A small image diffusion model, trained from scratch.
Data: trained on regions of photos with short descriptions (Visual Genome), 203450 training examples.
Rows from block 4 of a small image diffusion model, named by matrix and row number. Rows with one number belong to one neuron. Each number is 128 + 24 x the weight over its row's rms, rounded and kept within 0 to 255. All counts start at 0. Numbers have three digits each.
After each neuron's rows are labels from the 100 images, of 14848 (inputs lightly noised), where the neuron reaches its largest size: "top examples" is what is common among them; "patch colour" is the nearest of a few named colours to the mean colour under the peak. Only what is clearly more common there than usual is listed. The data: regions of photos with short descriptions (Visual Genome). In brackets: how many of the 100.
# gate: MLP gate (model.blocks.4.mlp.gate.weight, 848x320), inputs 0-79
# fc1: MLP up (model.blocks.4.mlp.fc1.weight, 848x320), inputs 0-79
# fc2: MLP down (model.blocks.4.mlp.fc2.weight, 320x848, transposed), outputs 0-79

gate.587:128128208128080128128070128128128128128128128032088128128128128128128128128128128128128128128140128220154128128128128128128128128128080170128008128128128128128128128165128128128128166128128128128128128128128128153128128128128084128128128128
fc1.587:128128201128096063128128128128128128128128128128128128157149128128128128151128128128128092106128128128128128128128090128128120128081128128128128128172128171090128128184128128066128128152096128128138128128128128128128128046128128077128128128
fc2.587:128128128112151128085128128128052128128105128128128128128128128128128128155128128176128128082128128128128128155128128147128128145128128128128128128128128128128182128104128128128128128128171128128128128054128128128128128093128140086128157128
top examples: text has "sky" (29)
patch colour: white (43)

gate.697:128173128170128128128128159128128109128128128128128090173100137128128128128128166128175128098128128128128090121128128171128128128128128128065128055113128128128128067128128128085128149128092128128128088128212128162128128128128128128128128128
fc1.697:163128128128128128128128128128128156128128128173100064128128128078163128128128128128128128128171128128128082128168128227128128128128128102094128122103128128175128128128128197098128128128057128088128128128128128128128128128085128141128128181
fc2.697:085128128128128128128095128128128128128128152077128184198128128128128128090128128128214128128063128128128128128128128168128128128109128128179128128112172128156128128128128101062148128145128128128141128128128128172128128074128128103098084151
top examples: text has "sign" (30); text has "red" (27)
patch colour: pink (33)

gate.563:128128128128105128128128078128128128128128128194128128128128128128128128128128128128128167128128128128128128116128128128128128128074128128105128128118092128128128192128128128128128097128178128128128128128128128128128128128181147128128128128
fc1.563:095128156128153142128128128128128178128093045108128128140104154088128128128128207128128053128128128128168128128128101128081128128128043095128128128128128106128128136128137128110128098121073128172128128128083128095136128117128078128128187151
fc2.563:128128128128128145128128115128128128128128105128128178128128128128128172080128094157128144181128100128088128128052128128149128128152128128082128128128128128086128128118128128128128128128156128128164128128160128128164128128128099185128086128
top examples: text has "blue" (32)
patch colour: cyan (33); blue (31)

gate.439:128073128128128151128169128128128128128078128128128070128128128128128026128128070128128128167128128128103128128164128176128128101128166128128128082128128095128128128128128128128128128128128128128128128128128128128128169128168128128128128097
fc1.439:128128128128128128128128128088128128187128128207168128128128128170128128128128057128173128192128128179128128168159063128140103117128172083128128128128128128128128128146128128139128128128128128128128128128128128128090128167128128128128128128
fc2.439:128128128128128128128128148128084128128128069128128090165128128128156128093128176170128067154128128128128128128128128128128128128086128128086080128128128181128151128128128128128128128128075161128128128128128186128185128128128128128064128063
top examples: text has "sky" (28)
patch colour: white (40)

gate.37:128128128128128164236128128040128128128128128128073220211128049128128101128128128128128128128143128128128128128128128128128128128128128128160128128128128035081128128128128128128128128128128128198128128128128128128053128128128128128128128128
fc1.37:087128128128095128128128128160128128150128085128128135194072128128128128151128158128089128128128106128128128128128128128118128160128128054091128143128080163105128128128174128173074128128128091128128148085128182142115128128174128158144115128
fc2.37:115134081128176128128128128128128168128128084133149128128193128128088128128128178128128128185128128141128128142177186128128156107128128176161128128128152128128128128128128128128100128103128060128107095128051128128147128128128128128128173128
top examples: text has "blue" (28)
patch colour: blue (40)

gate.704:128128128128184128128128186090064128128128128181128091128066128128128091128128128128100128128128097128128146128128128192128128128128128154128180093128128083128149128128196128128128128167128128128071128128128128093165128180097103100128207128
fc1.704:106128144085121128128128128133128128128089128128128128128163091128169138161096128128128128128128128128128128128128128128065128128156128128128128128110128128128128177128128093128128060087128059100196217128128128161080128128128175098128128128
fc2.704:128128128073085128103128082108151128104128128198092128147184172128104128128150156074128198128081128128128128128128128059128128119128128128128128198128128103128128128136075128128156128128158163128105128142177094128190208128128128071128128128
top examples: text has "sign" (29); text has "red" (25)
patch colour: red (40)

gate.335:178128128128202128128128128128128128047128128128128128214128128128128086128167128128128085128128128128128128128200128128128128128128128177128128128128128075128128128078128128207128128128128128128128128128128128128128128160128128161128128180
fc1.335:128128106166128128071099128128169128128068128128128128128128155070128146128108128096128128128128128128128128076128128128128128128087128187128128128128097128128128128128136128074128128128128128128198128106128128128128128128240128128146128128
fc2.335:128128128128128070128128074128128128116128128128128128128128086128128128091128128128083128172128086176128128128128128128128154128128153083128150175149080128152128128193128128086128148128128109128128078075128128128071128128101128128128128095
top examples: text has "red" (29)
patch colour: red (71)